Weights of a small image classifier: patch size [8, 8], held-out accuracy 61%.
Rows from block 3 of a small image classifier, named by matrix and row number. Rows with one number belong to one neuron. Each number is 500 + 25 x the weight over its row's rms, rounded and kept within 0 to 999. All counts start at 0. Numbers have three digits each.
Before each neuron's rows are labels from the 100 images, of 14848, where the neuron reaches its highest value: "peak at" is the part of the image that holds the peak; "responds to" is what is common among them. Only what is clearly more common there than usual is listed. The data: photos of arthropod specimens (BIOSCAN-5M). In brackets: how many of the 100.
# fc1: MLP up (model.blocks.3.mlp.fc1.weight, 1536x256), inputs 0-63
# fc2: MLP down (model.blocks.3.mlp.fc2.weight, 256x1536, transposed), outputs 0-63

peak at: bottom centre (66)
responds to: order Coleoptera (68)
fc1.271:525493510535522493457487496484501513531503510532494498471515469502507493476497538459529469489486510492532496470536491493488514513507453485488551476507512529507468499478521541512520520484474475
fc2.271:458516530493529501555462570483501500521485471541527569467473535540505524502482504526496518463498505492471476534492502498478525473503514459523517520558523482523482458553503480517499517519537494

peak at: centre (66)
responds to: order Coleoptera (90)
fc1.216:479507514523509521514513499483497466508520508442496489496497501480490492495485511513556462495506509491514462538497491495504505504510470510511477537559495493501532468518482509527502490480492523
fc2.216:507511491519523511464531551514504510477523480540526490469487484494517489471523516497510511478481541515538477502461473520491509501496540471503508491462473523470517489504490496539576513476461456

peak at: bottom centre (63)
responds to: order Coleoptera (53)
fc1.629:532501508497486533546521533501481442495505490554524528497511527542540458505514453510481529482519503523536507514506489499481501499501469535511549488519496507507488490534493511487532474492481521
fc2.629:501506505513528493529486461458509537486470508497509506528531463520476537478505535473455545528522533524503512451478533500484484559532525460519495504492517460542470516485441508500466551521509499

peak at: top right (66)
responds to: order Coleoptera (50)
fc1.41:468510503460483526525507508498454472445469505495498457486501497559505516503490540485508530543505533481492499508452513464513540491499518456514465475472522486472455480476508475486507547514495487
fc2.41:518495478565475453483508503492501542509472502503454521458511483444464497483526480443495478525517453508511504492513485495537494495489515541500534524517451512515472513559529500499499500501467548

peak at: middle right (25)
responds to: order Hymenoptera (57)
fc1.106:497504516519475478489513515427522498501498497499503484534519493503487508508478464496478482495542508499511475467523486496471502468550553520511532495485490475460533533493489507529526514494474469
fc2.106:492496508463521511485480470538440495492487490485478502457512482518516495508502486469555496488474517494460466495537484488481532542500465490474485546486495502500503512532510522524445492499515519

peak at: centre (61)
responds to: order Hemiptera (61); family Cicadellidae (28)
fc1.328:489504513534488490532466450492473488521500500506479475534467476487448478479480539523504534497543520513512526499470538527472506489504537458487465469517459476524513511501520502459509485519450474
fc2.328:540486514501515542483539532506512555513537456504493502508519496501488488524467462544465536503501549499566479492478465490494505519460518497503561460499514505502538476512497493481521428498514511

peak at: top centre (31)
responds to: order Hemiptera (28)
fc1.273:481543517456533511502536487539537465513475456528499526482505489471514480521495475524555513522498508460499489523482542501514515513505479508498449483520540501483516456502506499540502554528504491
fc2.273:493514502553511496500531475539498501484544520500529497498511477523494510490507503458465507501535512510527520514526482539466513478495475494448465514532497482497468463480510478515552431466483510

peak at: centre (49)
responds to: order Hymenoptera (53)
fc1.744:530458486487509474461518509546503494498524481559473485517442521451455473465490492521505483497531513502527465469497539529502490506460500500534524450490539471523476486494508467492499473476516485
fc2.744:461508496480479500544508475519537508490528441500505515507532490512507513516496506509478545533522516513477498495475521486485482493489528456493462531481537507530499474537521540494468482455458522

peak at: top right (35)
responds to: order Coleoptera (86)
fc1.156:559503505555452522553505479501471466459508501489530490494485476563505470486489500513469503507519542528488531488507500507540490454518552471502488484495541490528497507492518458487513498519557480
fc2.156:491511487511512472486500499527548482531512497494507490497446475429519476492492521486520528532512472471482481471505454531517492518499513491519519554496479508499488518502555481476499457474504523

peak at: bottom centre (53)
responds to: order Coleoptera (76)
fc1.326:513510495499550549474475546496539493529493528474517520505497492515517501479472483434501542480476449464524496495524468480489520515512467509479534475526503520477488505499482515480489512497509458
fc2.326:481562492534457489491458497516487531524505476478507486529512503522486500470509533532544504492510553483472509530532471519482497499514500525472550499518568516479501540506475477513481519479521507

peak at: bottom centre (26)
responds to: class Collembola (42); order Entomobryomorpha (30)
fc1.575:486560485499478523502477517528489525445505472503494511519472476495486524498495461497512567518494513501498533468517494515486480542485511512494485499484550482507494452452520515475538507539558511
fc2.575:519522527529497492516484496511523502513505564525515530494482525544509450519510515514468440504554463515528480511473522453492466480471526465511517546528516528516527525491509471466469488513446474

peak at: centre (45)
responds to: order Hemiptera (34)
fc1.454:558488451536478497473486484482537486479482500521512513469473528523507532549538530505499472529508483478537493532489533550478465502478454478489495477504495469533490484499499497506496463471538527
fc2.454:474483498568515496476492514456499563531540494484485483542500490478501502551506527507453498482473509524455509459520499470488520495482496539490476483495481536481469497498547500492520475510484454

peak at: centre (35); middle right (26)
responds to: order Coleoptera (36); order Hemiptera (30)
fc1.236:513500468515500492499501472519514478526515520510499495515474520503486478522517505478497531462493526487506480452501485466472473544464507542479450495540549453519502465508513521477429501482506500
fc2.236:448540523512511477481469482511441488505536483476484521469562460510519515521473532524492496538523438518512528546519524520516540498532482491485521500455474499510470512485515456521530491515477515

peak at: bottom left (34)
responds to: order Coleoptera (36)
fc1.489:483432470467510485505442510484477524507445514512506520483517523516515512467535481494491541474508532521497484509518480501480538470490536480555460533466471530527521508518517495479477502501513501
fc2.489:508516467467469506498519488533517526464523479495469491515490522504489487531494493488489481528480542529466479515467527543513492478508481506449494479507504534494461483524488514458499517514494505

peak at: top right (41)
responds to: order Coleoptera (65)
fc1.549:501542519501499497439518457501534512442495490469515521519524517534527548501481542509476492528506527501474505505482477501522528504502492426502529479477504519530514519486503535440542510496474475
fc2.549:517488480491513497569537503489508472504508464498487530510550504509501504500499482479498461498524499469507506519520463488536455489488495518477525518493506513501488499514511482493496497544520507

peak at: bottom left (56)
responds to: order Hemiptera (49)
fc1.363:505509534529471498502535540500456493453478509501528513507498499527521457542513489549471504523470525496503554506486543520545483533486423495474478532524493514485519459492522512527501530498518519
fc2.363:475493514512522504507515455497504475535508483472473489464479469525469523499521517469470488546514522497469477528526499502482469506532521484532507521519498499511498489510512465494522526497463541

peak at: bottom right (33)
responds to: order Coleoptera (50)
fc1.121:501482509488484520493486506505481487489514535460493500501500539480523482539482487475503559473487489524511516510505505498480517476480530523519496545471466519470514476470507501529496497516476448
fc2.121:495506447482500505529494500483513505506522518502486457516458484541496509522533464450522461528520460558489514512457476526476471495462495473482540487547486467517478502526486480470519527457502524

peak at: top left (42)
responds to: order Hemiptera (67)
fc1.584:494476486527498525517522496489531516491490519510493492526518505492465471476513523490460489525505486512462511487476511503503521516527526539530488538539532461515531512440519508502469476486518493
fc2.584:509489498494493543493531484500530483475484497482495484494503494535476495513525481481526500485498501504528496496476480504484517508460489507477491506491510532519479526457557572487502503526503544

peak at: bottom centre (33)
responds to: order Hymenoptera (61)
fc1.382:470538474463491483507545481529517473491482454498478506484528517481515459508537492523510496451513514514476516526463527533530530489506504525447475520502488479511562518458498508488452506491535486
fc2.382:486530555529531529530518543505453484500459533494501489500473468550513482496451500477516510488488507474503475501478522518522497467448501430549524477481495535553432501520501531533507513490513515

peak at: bottom left (38)
responds to: order Coleoptera (57)
fc1.198:510439504523495488506524495472490509500464524502533464461499517475525469530521481509447456576513523471463512514500506509513481497481561498482479517545487519489484492506482521522531517530545512
fc2.198:486539500540487492496445483462475445489562501527483462480487535513473524486519489518511490510489472500536483500493521504506534533501486503537466471518472495520502507511527497506515468442462500

peak at: centre (70)
responds to: order Coleoptera (96)
fc1.274:567542500501454534509485479463547505510504480497519532520503523448516466508498525547526483501492507557485476539508470570506488526550527526430485478483510505499471494495520457540477521505473480
fc2.274:462495523523516491497494469479494520484488527513493483469498472518520550490489514483496512488504539497531529487461507426469518486446486475539568525515487498509507499475472494492460510464490494

peak at: centre (39); bottom centre (30)
responds to: order Hemiptera (38)
fc1.9:496521492515512483515481520462510473512496500542508532474480484519477517465492507519511534489529499478508481512483508463516420485509526522528494499498515438464492484503543508465535513470480499
fc2.9:497510488504511486522537482573515500460492514472505441523449489458466447491508478524566522527507529511479511501489474529494467492514519465490489489517522485511516515506484498508461482512497437

peak at: centre (56)
responds to: order Hemiptera (53); class Arachnida (31)
fc1.534:484537518522504483520448518512522523507493515501485458526442501445504519490480464530490492492509527503491509491492504508501501473460508474552526500486515503544493532500496524512529484460542497
fc2.534:496526531484490491487500461491537484505488512523489504492489466532489489532509498495501507469486491504489474527488460483510491479528524517532485491495542511491547464524491514498492468463460479

peak at: bottom left (34)
responds to: class Arachnida (59); order Trombidiformes (50)
fc1.327:486478512521490499515507531496550518499490487510529504502554544517501515509552485480514539530430480512468537502465504502454491523488531531484522503519500468489525480466494476505525517503490504
fc2.327:488506502534536515465482485510469481483497496447462500499462472536512523486456489470482504474527546476520466466496490495512516498539525499517485501464498508516485476473552489475538487490479512

peak at: centre (58)
responds to: order Hemiptera (67); family Cicadellidae (33)
fc1.562:537467508475524474485497507536523504479522538497520451478480499491491481528527496529508516467494484479525511466504514462436497466528497467479506483480497475537532453490538485508525541498523490
fc2.562:496509515527511486490489498535480492521494497512493518542518503492480517507489513497488498495516524530467518509414459497516498485490509482507546538494491506478507499499512521499497484470488520

peak at: bottom left (36)
responds to: order Lepidoptera (28)
fc1.324:485493515506549464436499495488485539527493519521525506479500502511466514485506463532488492528486481480499522494530504494493517501517514502529504531482493520533501479541480453471473501449513487
fc2.324:529501453538479475479479468467504501488523501505544521512490498519494505533531523509507462485470475533459445455486537547477442499488486499480516534516526495505458511527521536502523478510545485

peak at: middle right (30)
responds to: order Coleoptera (40)
fc1.305:463508516520512476508510469468520501510509487482443521481547512479493499469483477492470493506503518488497555470546484436501520515551516542505524561515471501474530516507540472475529530534481472
fc2.305:513470436504525519496509511520443529479442471496506511493486526544566515489514543467483556507502492495496467491471511543480524486501483486502441464481558472502484502483467489512486502524486544

peak at: middle right (38)
responds to: order Coleoptera (69)
fc1.348:468486479461457528526466508509498503527459515466477465463509459511462514502457547491478489446469535466454437549492500492516503523480478547555546496478516503522464507528477509493492472501516507
fc2.348:515547471517535432516465506462507485497513500474515540494481490494525496468537503524494498495523510496504510499510484502536442519533502564499549446493516475496494550480464511471507497467445523

peak at: middle right (34); centre (31)
responds to: order Hymenoptera (52)
fc1.641:544518531494510521512517465482498494466502496451533531501495497495474510508513504484524456516480498503528479546514505448450561510471481505497478536469504494532494500505559546520489471533534527
fc2.641:506504453472504507512465463522496472440501503540536484496479517502464479517531478478512535525514497519466478493514449496506493492511503485540505474516500532457499518539476525526510494468541501

peak at: bottom centre (43)
responds to: order Coleoptera (46)
fc1.373:484484486473509540502533484471490488469506462453503464525513512518498489518471504496469497481483484541487508466491500527496547517537479537492500484507505464492440490450523521529438474483519563
fc2.373:542496508554479503468544448507475508519484501505520543461456494467533459518542528497534471514527512499513542503495498468535508461470542489499502511514510526508521513520533522446506487490479472

peak at: bottom centre (25)
responds to: order Diptera (67)
fc1.306:500516516499531501475522457493465509499492514502466486500507491557511466516503484485478472511452445490537510500537511475452485484490525503507483520513494511533469529512491486515508507498495525
fc2.306:521519478479525492510507522512448507468444481493502498482456476497478508485519467563465455455455501505473527521495519526530517484559497508544506475512504502525513525505479461521480485541500525

peak at: bottom centre (31)
responds to: order Coleoptera (36)
fc1.262:524520472512496464491497461532519491461503464538508496510525517487451434454497523500489529493489524518545468537515495516497477505509506543462446476536467505492523499471474455460484469520546494
fc2.262:478510604496525523451534533481513501548486492494506515477480495484512479518465490501501481532523515488516496496474487465475492444474508469539483531497522462510476478509544540542478492494493492

peak at: centre (67)
responds to: order Coleoptera (49); order Hemiptera (34)
fc1.656:513473493531513534492535480494499506536493489505494532511456520471513471520493544527492488477460485530523474520489508471491503510472507488462451463550491511494456546525479439517478525438494506
fc2.656:472468477492517483521471499506475493472480497493506466530523492507512543465520464460516505495501506492454575459526478531537472497507487462500530533510507497500492532512508524499548466565511495

peak at: bottom centre (42); centre (30)
responds to: order Hemiptera (49); order Coleoptera (42)
fc1.412:523532486555485527518456515502451497489477536520469484507498502532504523531504538488517457474503492518506518504465510484500528510495505507479506505539517483495480563480473478558519503491494552
fc2.412:552497514527465496482529488458510530497498526462531480472492481461497459450547514501531484576472532517492507480497507519497501539530540511509490479485471533527530550549498510520506482524453488

peak at: top right (51); bottom right (34)
responds to: order Psocodea (26)
fc1.595:502477481470487509494479481575532487489520515521469495560489504461517505517472490512501514472485495484505536554513494518465496471473524499537527498495515510515532516510478498505490529472505513
fc2.595:535496553538501473469514513516526499474471527517501488503424462494473504528529477500505493510454523484455527510493473474538422485524540443498507517481489498541528502480505441460533474524498480

peak at: top right (50); top left (35)
responds to: order Coleoptera (54)
fc1.542:523536515506508534551533485523461533509475461519546511537530572566499526512458528510503511442489546498491545486526515481506473477502466484494515479531489517488500521513502514496513485496521491
fc2.542:477514486520478485491511483428552482504488518489473462474509457451493443475496502469507506544497448495480499535498518478530515479504510448538523528515504486486515471539493525515506529499492532

peak at: bottom right (54)
responds to: order Coleoptera (71)
fc1.455:507507495494506528499446488487489493521530535504530509452523563534534499538497533519474491510513528554528503505475508475477497496491473506470501526475496482489543514496513518515452529528504486
fc2.455:496518502526476499512479518485522520444441473551479451519482513516501515515458502481491489504514479487502509488536471527531513487509485574506530482517491482512526487480477514484567511487528478

peak at: centre (63)
responds to: order Hemiptera (66); family Cicadellidae (31)
fc1.460:476486538491523509543478515509522442532516459508513463500496448481513489510489521515518539483489469498503493534451494529529477508435541493479475452504515495478483460473520501568513502496479463
fc2.460:528516448478471486467502512503488509484518524510473481529493523501485540488506478492529488497562499498490467451481520468495518499488499475495530498451446493484476523522475448489522452496493548

peak at: bottom centre (59)
responds to: order Coleoptera (65)
fc1.167:529535499462543480501503536561521545530515502487546509493506469521496455514534524498529514513497537443507505486482486493454550493513508528490525489530527478499497490498488513510526479472532517
fc2.167:474475546532524497512484475423496446445500524507531485470524469478516514519480449476524519449501494507522508502504503511507517490496526503537468484478550506482502462496484487525519513572502540

peak at: bottom centre (37); centre (34)
responds to: order Hymenoptera (67)
fc1.257:512523521469519506521496547476515490473465470491464492511531522525516513516493488441519547473501473525516475465471514540485497489513533526522496465490511501518532542462490514493490460476469494
fc2.257:451522500491508502501512476526529487525498494522517486471503460497485499497529487525506513528510499462483497545438494499489504496479480470481498511506492523479507528501485474512532527494478548

peak at: top left (47)
responds to: order Coleoptera (45)
fc1.286:515549533491515540548475466492483528474496502481510522499524526477509504482485499501518526507489502491505497496501471481481483475511506478567513460496519499499459492484519511486445485499513472
fc2.286:430535498480471495491488516529534482531548512491503527498518472487521519473538501537476494471530471526508498478494483531535500494519536461464498524503494496518502463523517472490496497450516472

peak at: centre (61); middle right (25)
responds to: order Coleoptera (93)
fc1.666:518512493475501515493503515498531513493532519504534530516494468526504532510502518498540476460524471473484524527517506511506523519456520527541508482478478441501509531509541456481505503540495508
fc2.666:478506476516478521519497476492523509492467541515497509482510512519513515461459511496514490528458540517475497427486513481526518517480499487529515480487517503465451525468536526511518480528532483

peak at: middle right (26)
responds to: order Hemiptera (30)
fc1.732:492533492519521505496510487527519485521488459501529510429535525505463506488494464515478462533495547480489494494494500511525505541467517498491506495504530491537480454503494488501496533512497474
fc2.732:513464501455536507457516491509485533492468492523477487533503499513492462503512506495533528469484478525518474481510510482469507491480481525504496545505470471464493495458520516499504489505500481

peak at: top left (47)
responds to: order Coleoptera (71)
fc1.376:470516526491476532496531532472472451489505486544476513495527510520516496575512486469527501495488500535507523554495517456493509485490499501513462509507502480516481503506483535543491473516499497
fc2.376:548484489566520477482539501487483500514530465468546476502479505505479471492489536487494471535503504493486491480483522544528499522489507449481505511540461532514511528513524551468476489545504524