python train.py --arch="vit" --model="image classifier" --dataset="photos of arthropod specimens (BIOSCAN-5M)" --train_examples=195000 --image_size=64 --crop_scale_min=0.5 --horizontal_flip=true --cutout=0.25 --targets=["order", "family"] --num_classes=[18, 218] --norm="layernorm" --norm_position="res_post" --activation="gelu" --mlp_ratio=6 --head_dim=48 --fused_qkv=false --bias="all" --qk_norm=false --parallel_block=false --inner_norm=false --drop_path=0.05 --patch_size=[8, 8] --conv_stem=true --layers=12 --width=256 --positions="learned" --pooling="mean" --loss="cross_entropy" --init="lecun_normal" --optimizer="muon" --muon_scale="match_rms_adamw" --lr=0.0027 --momentum=0.95 --nesterov=false --orthogonalizer="polar_express" --adamw_lr_other_params=0.0029 --steps=6000 --batch_size=256 --epochs=7.9 --lr_schedule="poly" --final_lr_fraction=0.05 --warmup_steps=1200 --weight_decay=0.0 --adamw_weight_decay_other_params=0.01
Rows from block 9 of a small image classifier, named by matrix and row number. Rows with one number belong to one neuron. Each number is 128 + 24 x the weight over its row's rms, rounded and kept within 0 to 255. All counts start at 0.
After each neuron's rows are labels from the 100 images, of 14848, where the neuron reaches its highest value: "colour at peak" is the nearest of a few named colours to the mean colour under the peak. Only what is clearly more common there than usual is listed. The data: photos of arthropod specimens (BIOSCAN-5M). In brackets: how many of the 100.
# fc1: MLP up (model.blocks.9.mlp.fc1.weight, 1536x256), inputs 156-207
# fc2: MLP down (model.blocks.9.mlp.fc2.weight, 256x1536, transposed), outputs 156-207

fc1.372 [ 87 152 114 107 124 113 150 185 134 140 147 147 110 145 136 133 103 160 150 107 128 154  98 104 112 133 116 108 148 129 104 161 165 130 138 128 128 136 187 157 141 167 140 156 180 130 101 159 150 112 121 124]
fc2.372 [119 115  99  92 145 116 103  95 149 126 162 137 148 120  89 176 121 151 170 134 150 130 116 177  94 103 199 133 185 120 137 142  93 146 122 115  90 135 123 136 107 110 131  69  71 116 156 111 107 100 121 119]
colour at peak: grey (35)

fc1.50 [134 133 121 127 122  78 126  99 159 124 133 119 143  92 145 143 121 116 111 121 131 128 116 114 121  99 105 167 145 137  91 136 150 105 149 156 107 145 137 109 133 162 140 131 128 122 126 117 137 149 135 148]
fc2.50 [ 95  91 123 117 148 168 121 130 111 163 151 153 130 139 114  93 152 136 114 114 148 138 192  93 110 151  98 120 130  92 114  94 103  97 107 102 151 102 155 109 141 109  85 141 152 141 182 154 147 100  94 152]
colour at peak: white (84)

fc1.216 [109 134 133 133 126 127 104 116 127 137 122 110 145 165 132 123 126 146 138 138  92 109 181 102  93  90 118 167 135 142 138 121 102 140  93 147 151  80 133 111  80 144 120 118 127 161 157 155 120 102 121 129]
fc2.216 [117 129 111 113 147 168 155 152  95 130 136 136 142 178  93 133 145 126  91 149 159 143 117 123 128 160 152 117 173 112 102 124 126  98  92 133 137  98 137 134 161 173 119 107 145 139 145 118 167 101 155 144]
colour at peak: white (65)

fc1.574 [133 161 135 166 124 159 121 142 159 176  95 131 119 180 137 134 136 139 133 107 113 131 150 118 153 173 143 123 193 112 169 126 126 155  80 154 140 118 146 126 136 130 139  86 117 128 185 125 135 141 147 114]
fc2.574 [ 98 111 150  85 128 133 135 115 127  86 105 122  91 128 144 135  83 126 118 103 119 116 119 133 152 120 114 152 114 104 145 107 135 127 145  89 138 143 108  82 101 129 102 116 120 128 112 131  92 137 114 151]
colour at peak: pink (90)

fc1.46 [143 135 112 131 139 115 123 128 146 124 102  95 151 100 147 156 133 100 126 134 137 120 175 166 178 152 107 135 169 100 155 115 121  75 156 166  98 164 128 150 131 179 107 130 108 122 121 155 165 118 122 145]
fc2.46 [128 108 156 107 160 102 141  86 146 125 180 118  91 104 115  85 108 170 170 129 124  89 119 168 106 131 118 145 100 105 123 135 139 116 109 120 107 136 147 117 137 103 195 137 119 161 147 174 141 178 162 125]
colour at peak: brown (47); black (28)

fc1.358 [125 122 100 149 114 103 106 123  88 107 102 133 116 117 127 112 112 121 176 152 135 171 137 126  95 127 134 171 127 116 110 143 130 123  57 148 117 128 128 139 154 150 170 144 101 148 146 111  99 113 144 131]
fc2.358 [157 108 110  81 138 130 143 106 128 132  92 116 111 158 155 127 139 169  92 121 145 118 154 110 144  79 154 117 145 135 112 114 143  74 162 147 162 138 145 119  85  90  87 117 141 128  96 115 116  95 127  86]
colour at peak: brown (53); grey (35)

fc1.512 [ 97 150 135 102 143 132 118 155 105 123 103  76 120 121  89 122 120 131 164 137 153 121 132 101 165 116 108  81  97 112  98 111 111 151 147 157 158 106  98 125 109 134 139 148 139 136 112 182 127 110 120 118]
fc2.512 [132 152 117 150 145 140 124 143 170 124 112  81 162 124 136 129  90 113 107 111 126  70 121  98 131 163 105 124 172 135 120  98 148 159  94 162  94 115 124 127 153 125 114 152 116 114 140 136  66 130 136 121]
colour at peak: brown (88)

fc1.112 [ 94 122 154  77 109 155 124  98  93 114 122 141 115 124  96 138 129 132 114 132 106  95 107 136 165 106 160 127  99 141 108 176 161 128 154 134 148 167 164 100  76 117 112 155 132 133 123 160 165 132 118 109]
fc2.112 [130 112 111 152 125 164 149 131 184  95 123 140 141 130  67 141 177  80 141 123 123 177 112 125 123 131 115 135 153 163 150 114  78 129 141 151 109 135 123 124 191 115 111 148  81 152 129  88 130 151 166 131]
colour at peak: brown (72)

fc1.242 [163 119 149 185 162 130 130 110 144 144  94 144 127 157 137  82  86 141 130 134 147 112  71 115 137  94 157 163 146 149 124  94 124 130 163 131 135 153 162 124 112 148 122 171 105 144 151 134 163 172 128 130]
fc2.242 [102  89 115 128 151  99 122 124 155  98 124 118 122 116 160 122  97 132 125 142 151 142 145 173 122 154 123 143 140 134 131 121 143 166 129 168 138 135  97 112 134 142 137 146 139 109 128 167 148 133 130  94]
colour at peak: pink (93)

fc1.70 [140 123 103 120 128 127 139 115 125 165 147 113 131 123 167 148 110 138 190 142 167 132 118 110 125 106 143 132 116 159 150  86 137 148 128 124 103 132 153  97 120 144 121 146 100 138 145 145 145 107 167 119]
fc2.70 [137 135 126 146 138 150 129 127  84 120 115 166 125 158 104 134 155 164  92 121 145 122 151 126 105 139 102 119 128 156 181 124 109  83 153 111 141 100 121 133 178  93 123 161 166 103 153 102 138  98 130 122]
colour at peak: grey (49)

fc1.365 [121 109 123 120 108 102 167 111 128  63 139 134 113 149 134 110  85 144 135 145 123 117 126 120 152 119 150 136 118 143 150  99 172  87 116 118 118 143 122 151 141 108  84 149 113 223 131 145 143 143 100  85]
fc2.365 [139 106 127 119 101 142 152 111 153 146  77 121  95 100 128 115 161 149 172 103 143 111  75 175 111 163 126 164 114 164 134  77 113 150 170 102  89 152 139  94 143 141 119 157 127 119 108 148 124 138 154 143]
colour at peak: brown (45); grey (31)

fc1.115 [145 140 153 104 154 139 144 143 155 113 119 124 128 183 120 150 148 130 163 110 150 102 107 111 175 144 145 111 101 129 149  98 108 151 112 115 148 122 154 117 149  98 131 130  94 111 159 118 159 107 134 148]
fc2.115 [117 113 165 160 104 137 121 104 141 105 122 118 122 105 176 141 115 103 117 101 103 152 157 154  85 108 116 161 106 133 128 170 102 100 101  99 128 115 117 137 119 114 111 133 145  97 133 116 135 160 143 162]
colour at peak: pink (97)

fc1.412 [128 148 165 112 139 138 138 114 109 102 134 126 115 134 129 120 147 109 102 149 125  94 162 115 145 121 100 104 195 105 132 159 129 127 136 202 117  81 139 138 145 126 107  67 151 122 165 137 133 133 152 102]
fc2.412 [124 111  98 171 105  90 122 104 147 158 105 155 126 105 147  87 133 131 134 105 107 156  92 142  81 131  97 151 128 116  90 131 166 171  97 130 133 138 123 103  97 118 127 118 131 147 156 143  91 125  93 136]
colour at peak: grey (54)

fc1.488 [118 167 108 116 137 142 142 119 140 114 121 128 178 167 163 159 144 121 142 103 140 128 212 150 183 138 136  97 141 118 146  99 133 118  72 124 137 117 166 163 153 118 138 148 147 114 125 105 126 138 112 136]
fc2.488 [137 118 134 108 134 125 180 104 105 169  75 118  67 125 120 152 153 110 177 142  97 124 129 156 112 134 156 158 152 157 117 128 109 136 147 117 133 126 107 103  89 118 138 120 125 118 122 160 163 157 122 127]
colour at peak: white (67)

fc1.394 [112 158  78 126 148 169 124 140  89 120 161 116  79 131 147 120 134 131 120 111  99 114 126 160 175 128 137  98 176 126  72 136 142 115 106 134 116  78  99 134 119 136 159 124 117 122 131 123 158 137 188 148]
fc2.394 [ 87  98 125 111 138 164 132 154 123 153 111 140 168 144 109  94 132 120 126 150  93 145  98 145 123 145 159 146 135 131 197 144 136 114 174 160  95 103 144 123  85 170 125 124 158 170 112 169  98 127 124 124]
colour at peak: black (70)

fc1.161 [170 136 106 140 102 101 140 165 150 158  93 107 121  90 115 164 152 139  98 179 145 153 133 111 101 128 135 149 136 131 103 125  90 140 114 158 132 138 141 151 143 198 127 117  76  94 122 119 164 114 118 150]
fc2.161 [121 121 122 153 156  92 137 103 118 145 148 100 184 179 129 118 147 139 143 109 126 139 131 124 152 142  95 132  84  68 136 111 116 128 114  85 105 111 139 118 145 114 141 148 104 141 116  97 107 133 143 137]
colour at peak: brown (87)

fc1.318 [ 97 126 124 166 134  93 136 120 123 110 162 117 151 143 167 115 133 131 114 142 134  93 147 126 112 140 112  70 141 102 139 108 120 111 161  91 131 104 166 128 121 142 116 127 118 106 113 131  77 144 127 136]
fc2.318 [146 138 149 109 153 112 123 151 109 149 145 123 138 117 121 114 114 104 160 126 125  97 126 180 107 110 160 145 117 121 115 131 163 118  76 105  77 131 143 100 140 115 130 104 127 152 153 153 155 116 125 134]
colour at peak: pink (88)

fc1.2 [121 152 117 156  59 136  98 108 163 128 116 129 131 127 115 168 123 117  96 151 134 145 143 117 125 114 149 149 137 120 124 110 128 130 149 113 134 131 123 109 117 155 109 135 133 122 134 128  99 118 140 140]
fc2.2 [127 163 134 133 136 107 155 126 121 121 131 177 117 129 142 110 109 104  88 130 135 111 124 142 156 110 150 176 117 165 131 123 102 105 130  86 157 119 125 104 101 151 133 134 106 128 164 130 133 111 148 115]
colour at peak: grey (36)

fc1.83 [117 123 142 144 114 158 112 117 128 132 139  91 112 131  97  99 165 106 157  95 128 116 135 132 181 111 138 175 121 120 127 142 171 136  99 165 118 156 132 115 105 127 109 137 126 137 122 115  92 138 135 132]
fc2.83 [ 99 140 106 182 154 146 123  84 100  97  94 137 109 122 164 154 150 147 101 129 143 141 118 127 121 137 110 105 154 134 173  93 149  89  68 151 131 185  92 100 124 133 144 148 101 150 144 140 135 143 150 135]
colour at peak: white (67)

fc1.87 [121 136 130 151  81 110 140 172 174 169 117 133 121 142 159 168 125  92  92 120 108 180 122 134 148 106  75 100 131 111 123 126 136 114 158  91 165 128 137 120 104 168 150 111 108 131  97 102 147 137 124 139]
fc2.87 [116  84 111  94 130 121 127 165 115 119 155 156 120  99 138 105 138 102 150 128 124 137 146 153 110 185 154 136 128 121 127  99  77 125 162 107  97 128 132 100 130 180  84 126 131 115 123 136 180 144 158  96]
colour at peak: brown (82)

fc1.558 [115 135 144 126 146 107 136  95 135 132  94 104 102 141 132 133 102 117 127 109 138 139 135 146 148 152 106 147 113 147  63 128 103 126 134 126 130 131  77 140 156 146 110 117 134 122 166 112  87 121 170 120]
fc2.558 [125 153 104  80 138 102 129 129 138 158 116 120 129  76 104 122 134 145 114 150 131 135 142 124 114 116 121  98 103  93  97 116 122 166 144 111 135 133 131 109 130 144 133 118 136 144 104 121 100 157  93 100]
colour at peak: pink (92)

fc1.450 [117 113 159  84  66 122 103 139  98 122 116 143 141 166 149 145 145 106 159 141 101  99 153 135 105 115 164 122 128 137 148 119 125  56 153 163 117 158 105 123 117 114 125 125  97 153 114 134 119 117 141 136]
fc2.450 [134 109 113 145 132 104 152 133 126 135 100 124 122 140 130  78  65  88  96 116 146  84 104 116 127 122 142 127 131 117 145 107  95 144 127 110 118 109 111 117 162 128 106 131  97 118 120 113 154 115  78 155]
colour at peak: black (78)

fc1.552 [144 149 132 117 118  86 108 132 179  90 104 116 121 118 128 170 123 144 119 127 127 112 145 130 141 136 123 164 135 169 134 162 124  88  99  96 127 106 134 110  99 100 137 115 159  65 120 150 107 163  91 107]
fc2.552 [102 153 118 160 123 154 145 116  76 162 143 146 127 115 108 125 143 110 129 142 137 144  65 127 127 121 131  94 107  74  66 142 123 148 113 157 141 118  75 166 124 157 101  96  97 150 139 100 129  96 105 101]
colour at peak: white (78)

fc1.152 [107 144 137 143 147 149 164 146 116 141 127 157 114 103 143 110 129 130 141 110  82 156  99 129 125  99 155 143 121 139 112 119 119 158 116 123 146 113 118 162  85 114 142  97 142 159 166 139 103 153  68 141]
fc2.152 [108 138 109 115 163 129 146 122 145 159 144 142 125 138 105 122 134 112 125 127 170 124 125  99 158 149  87 158 168 129 108 169 156 145 136 145 132 179 151 152 190 102 130 131 152 105 117 137 145 122 132 105]
colour at peak: grey (43); brown (31)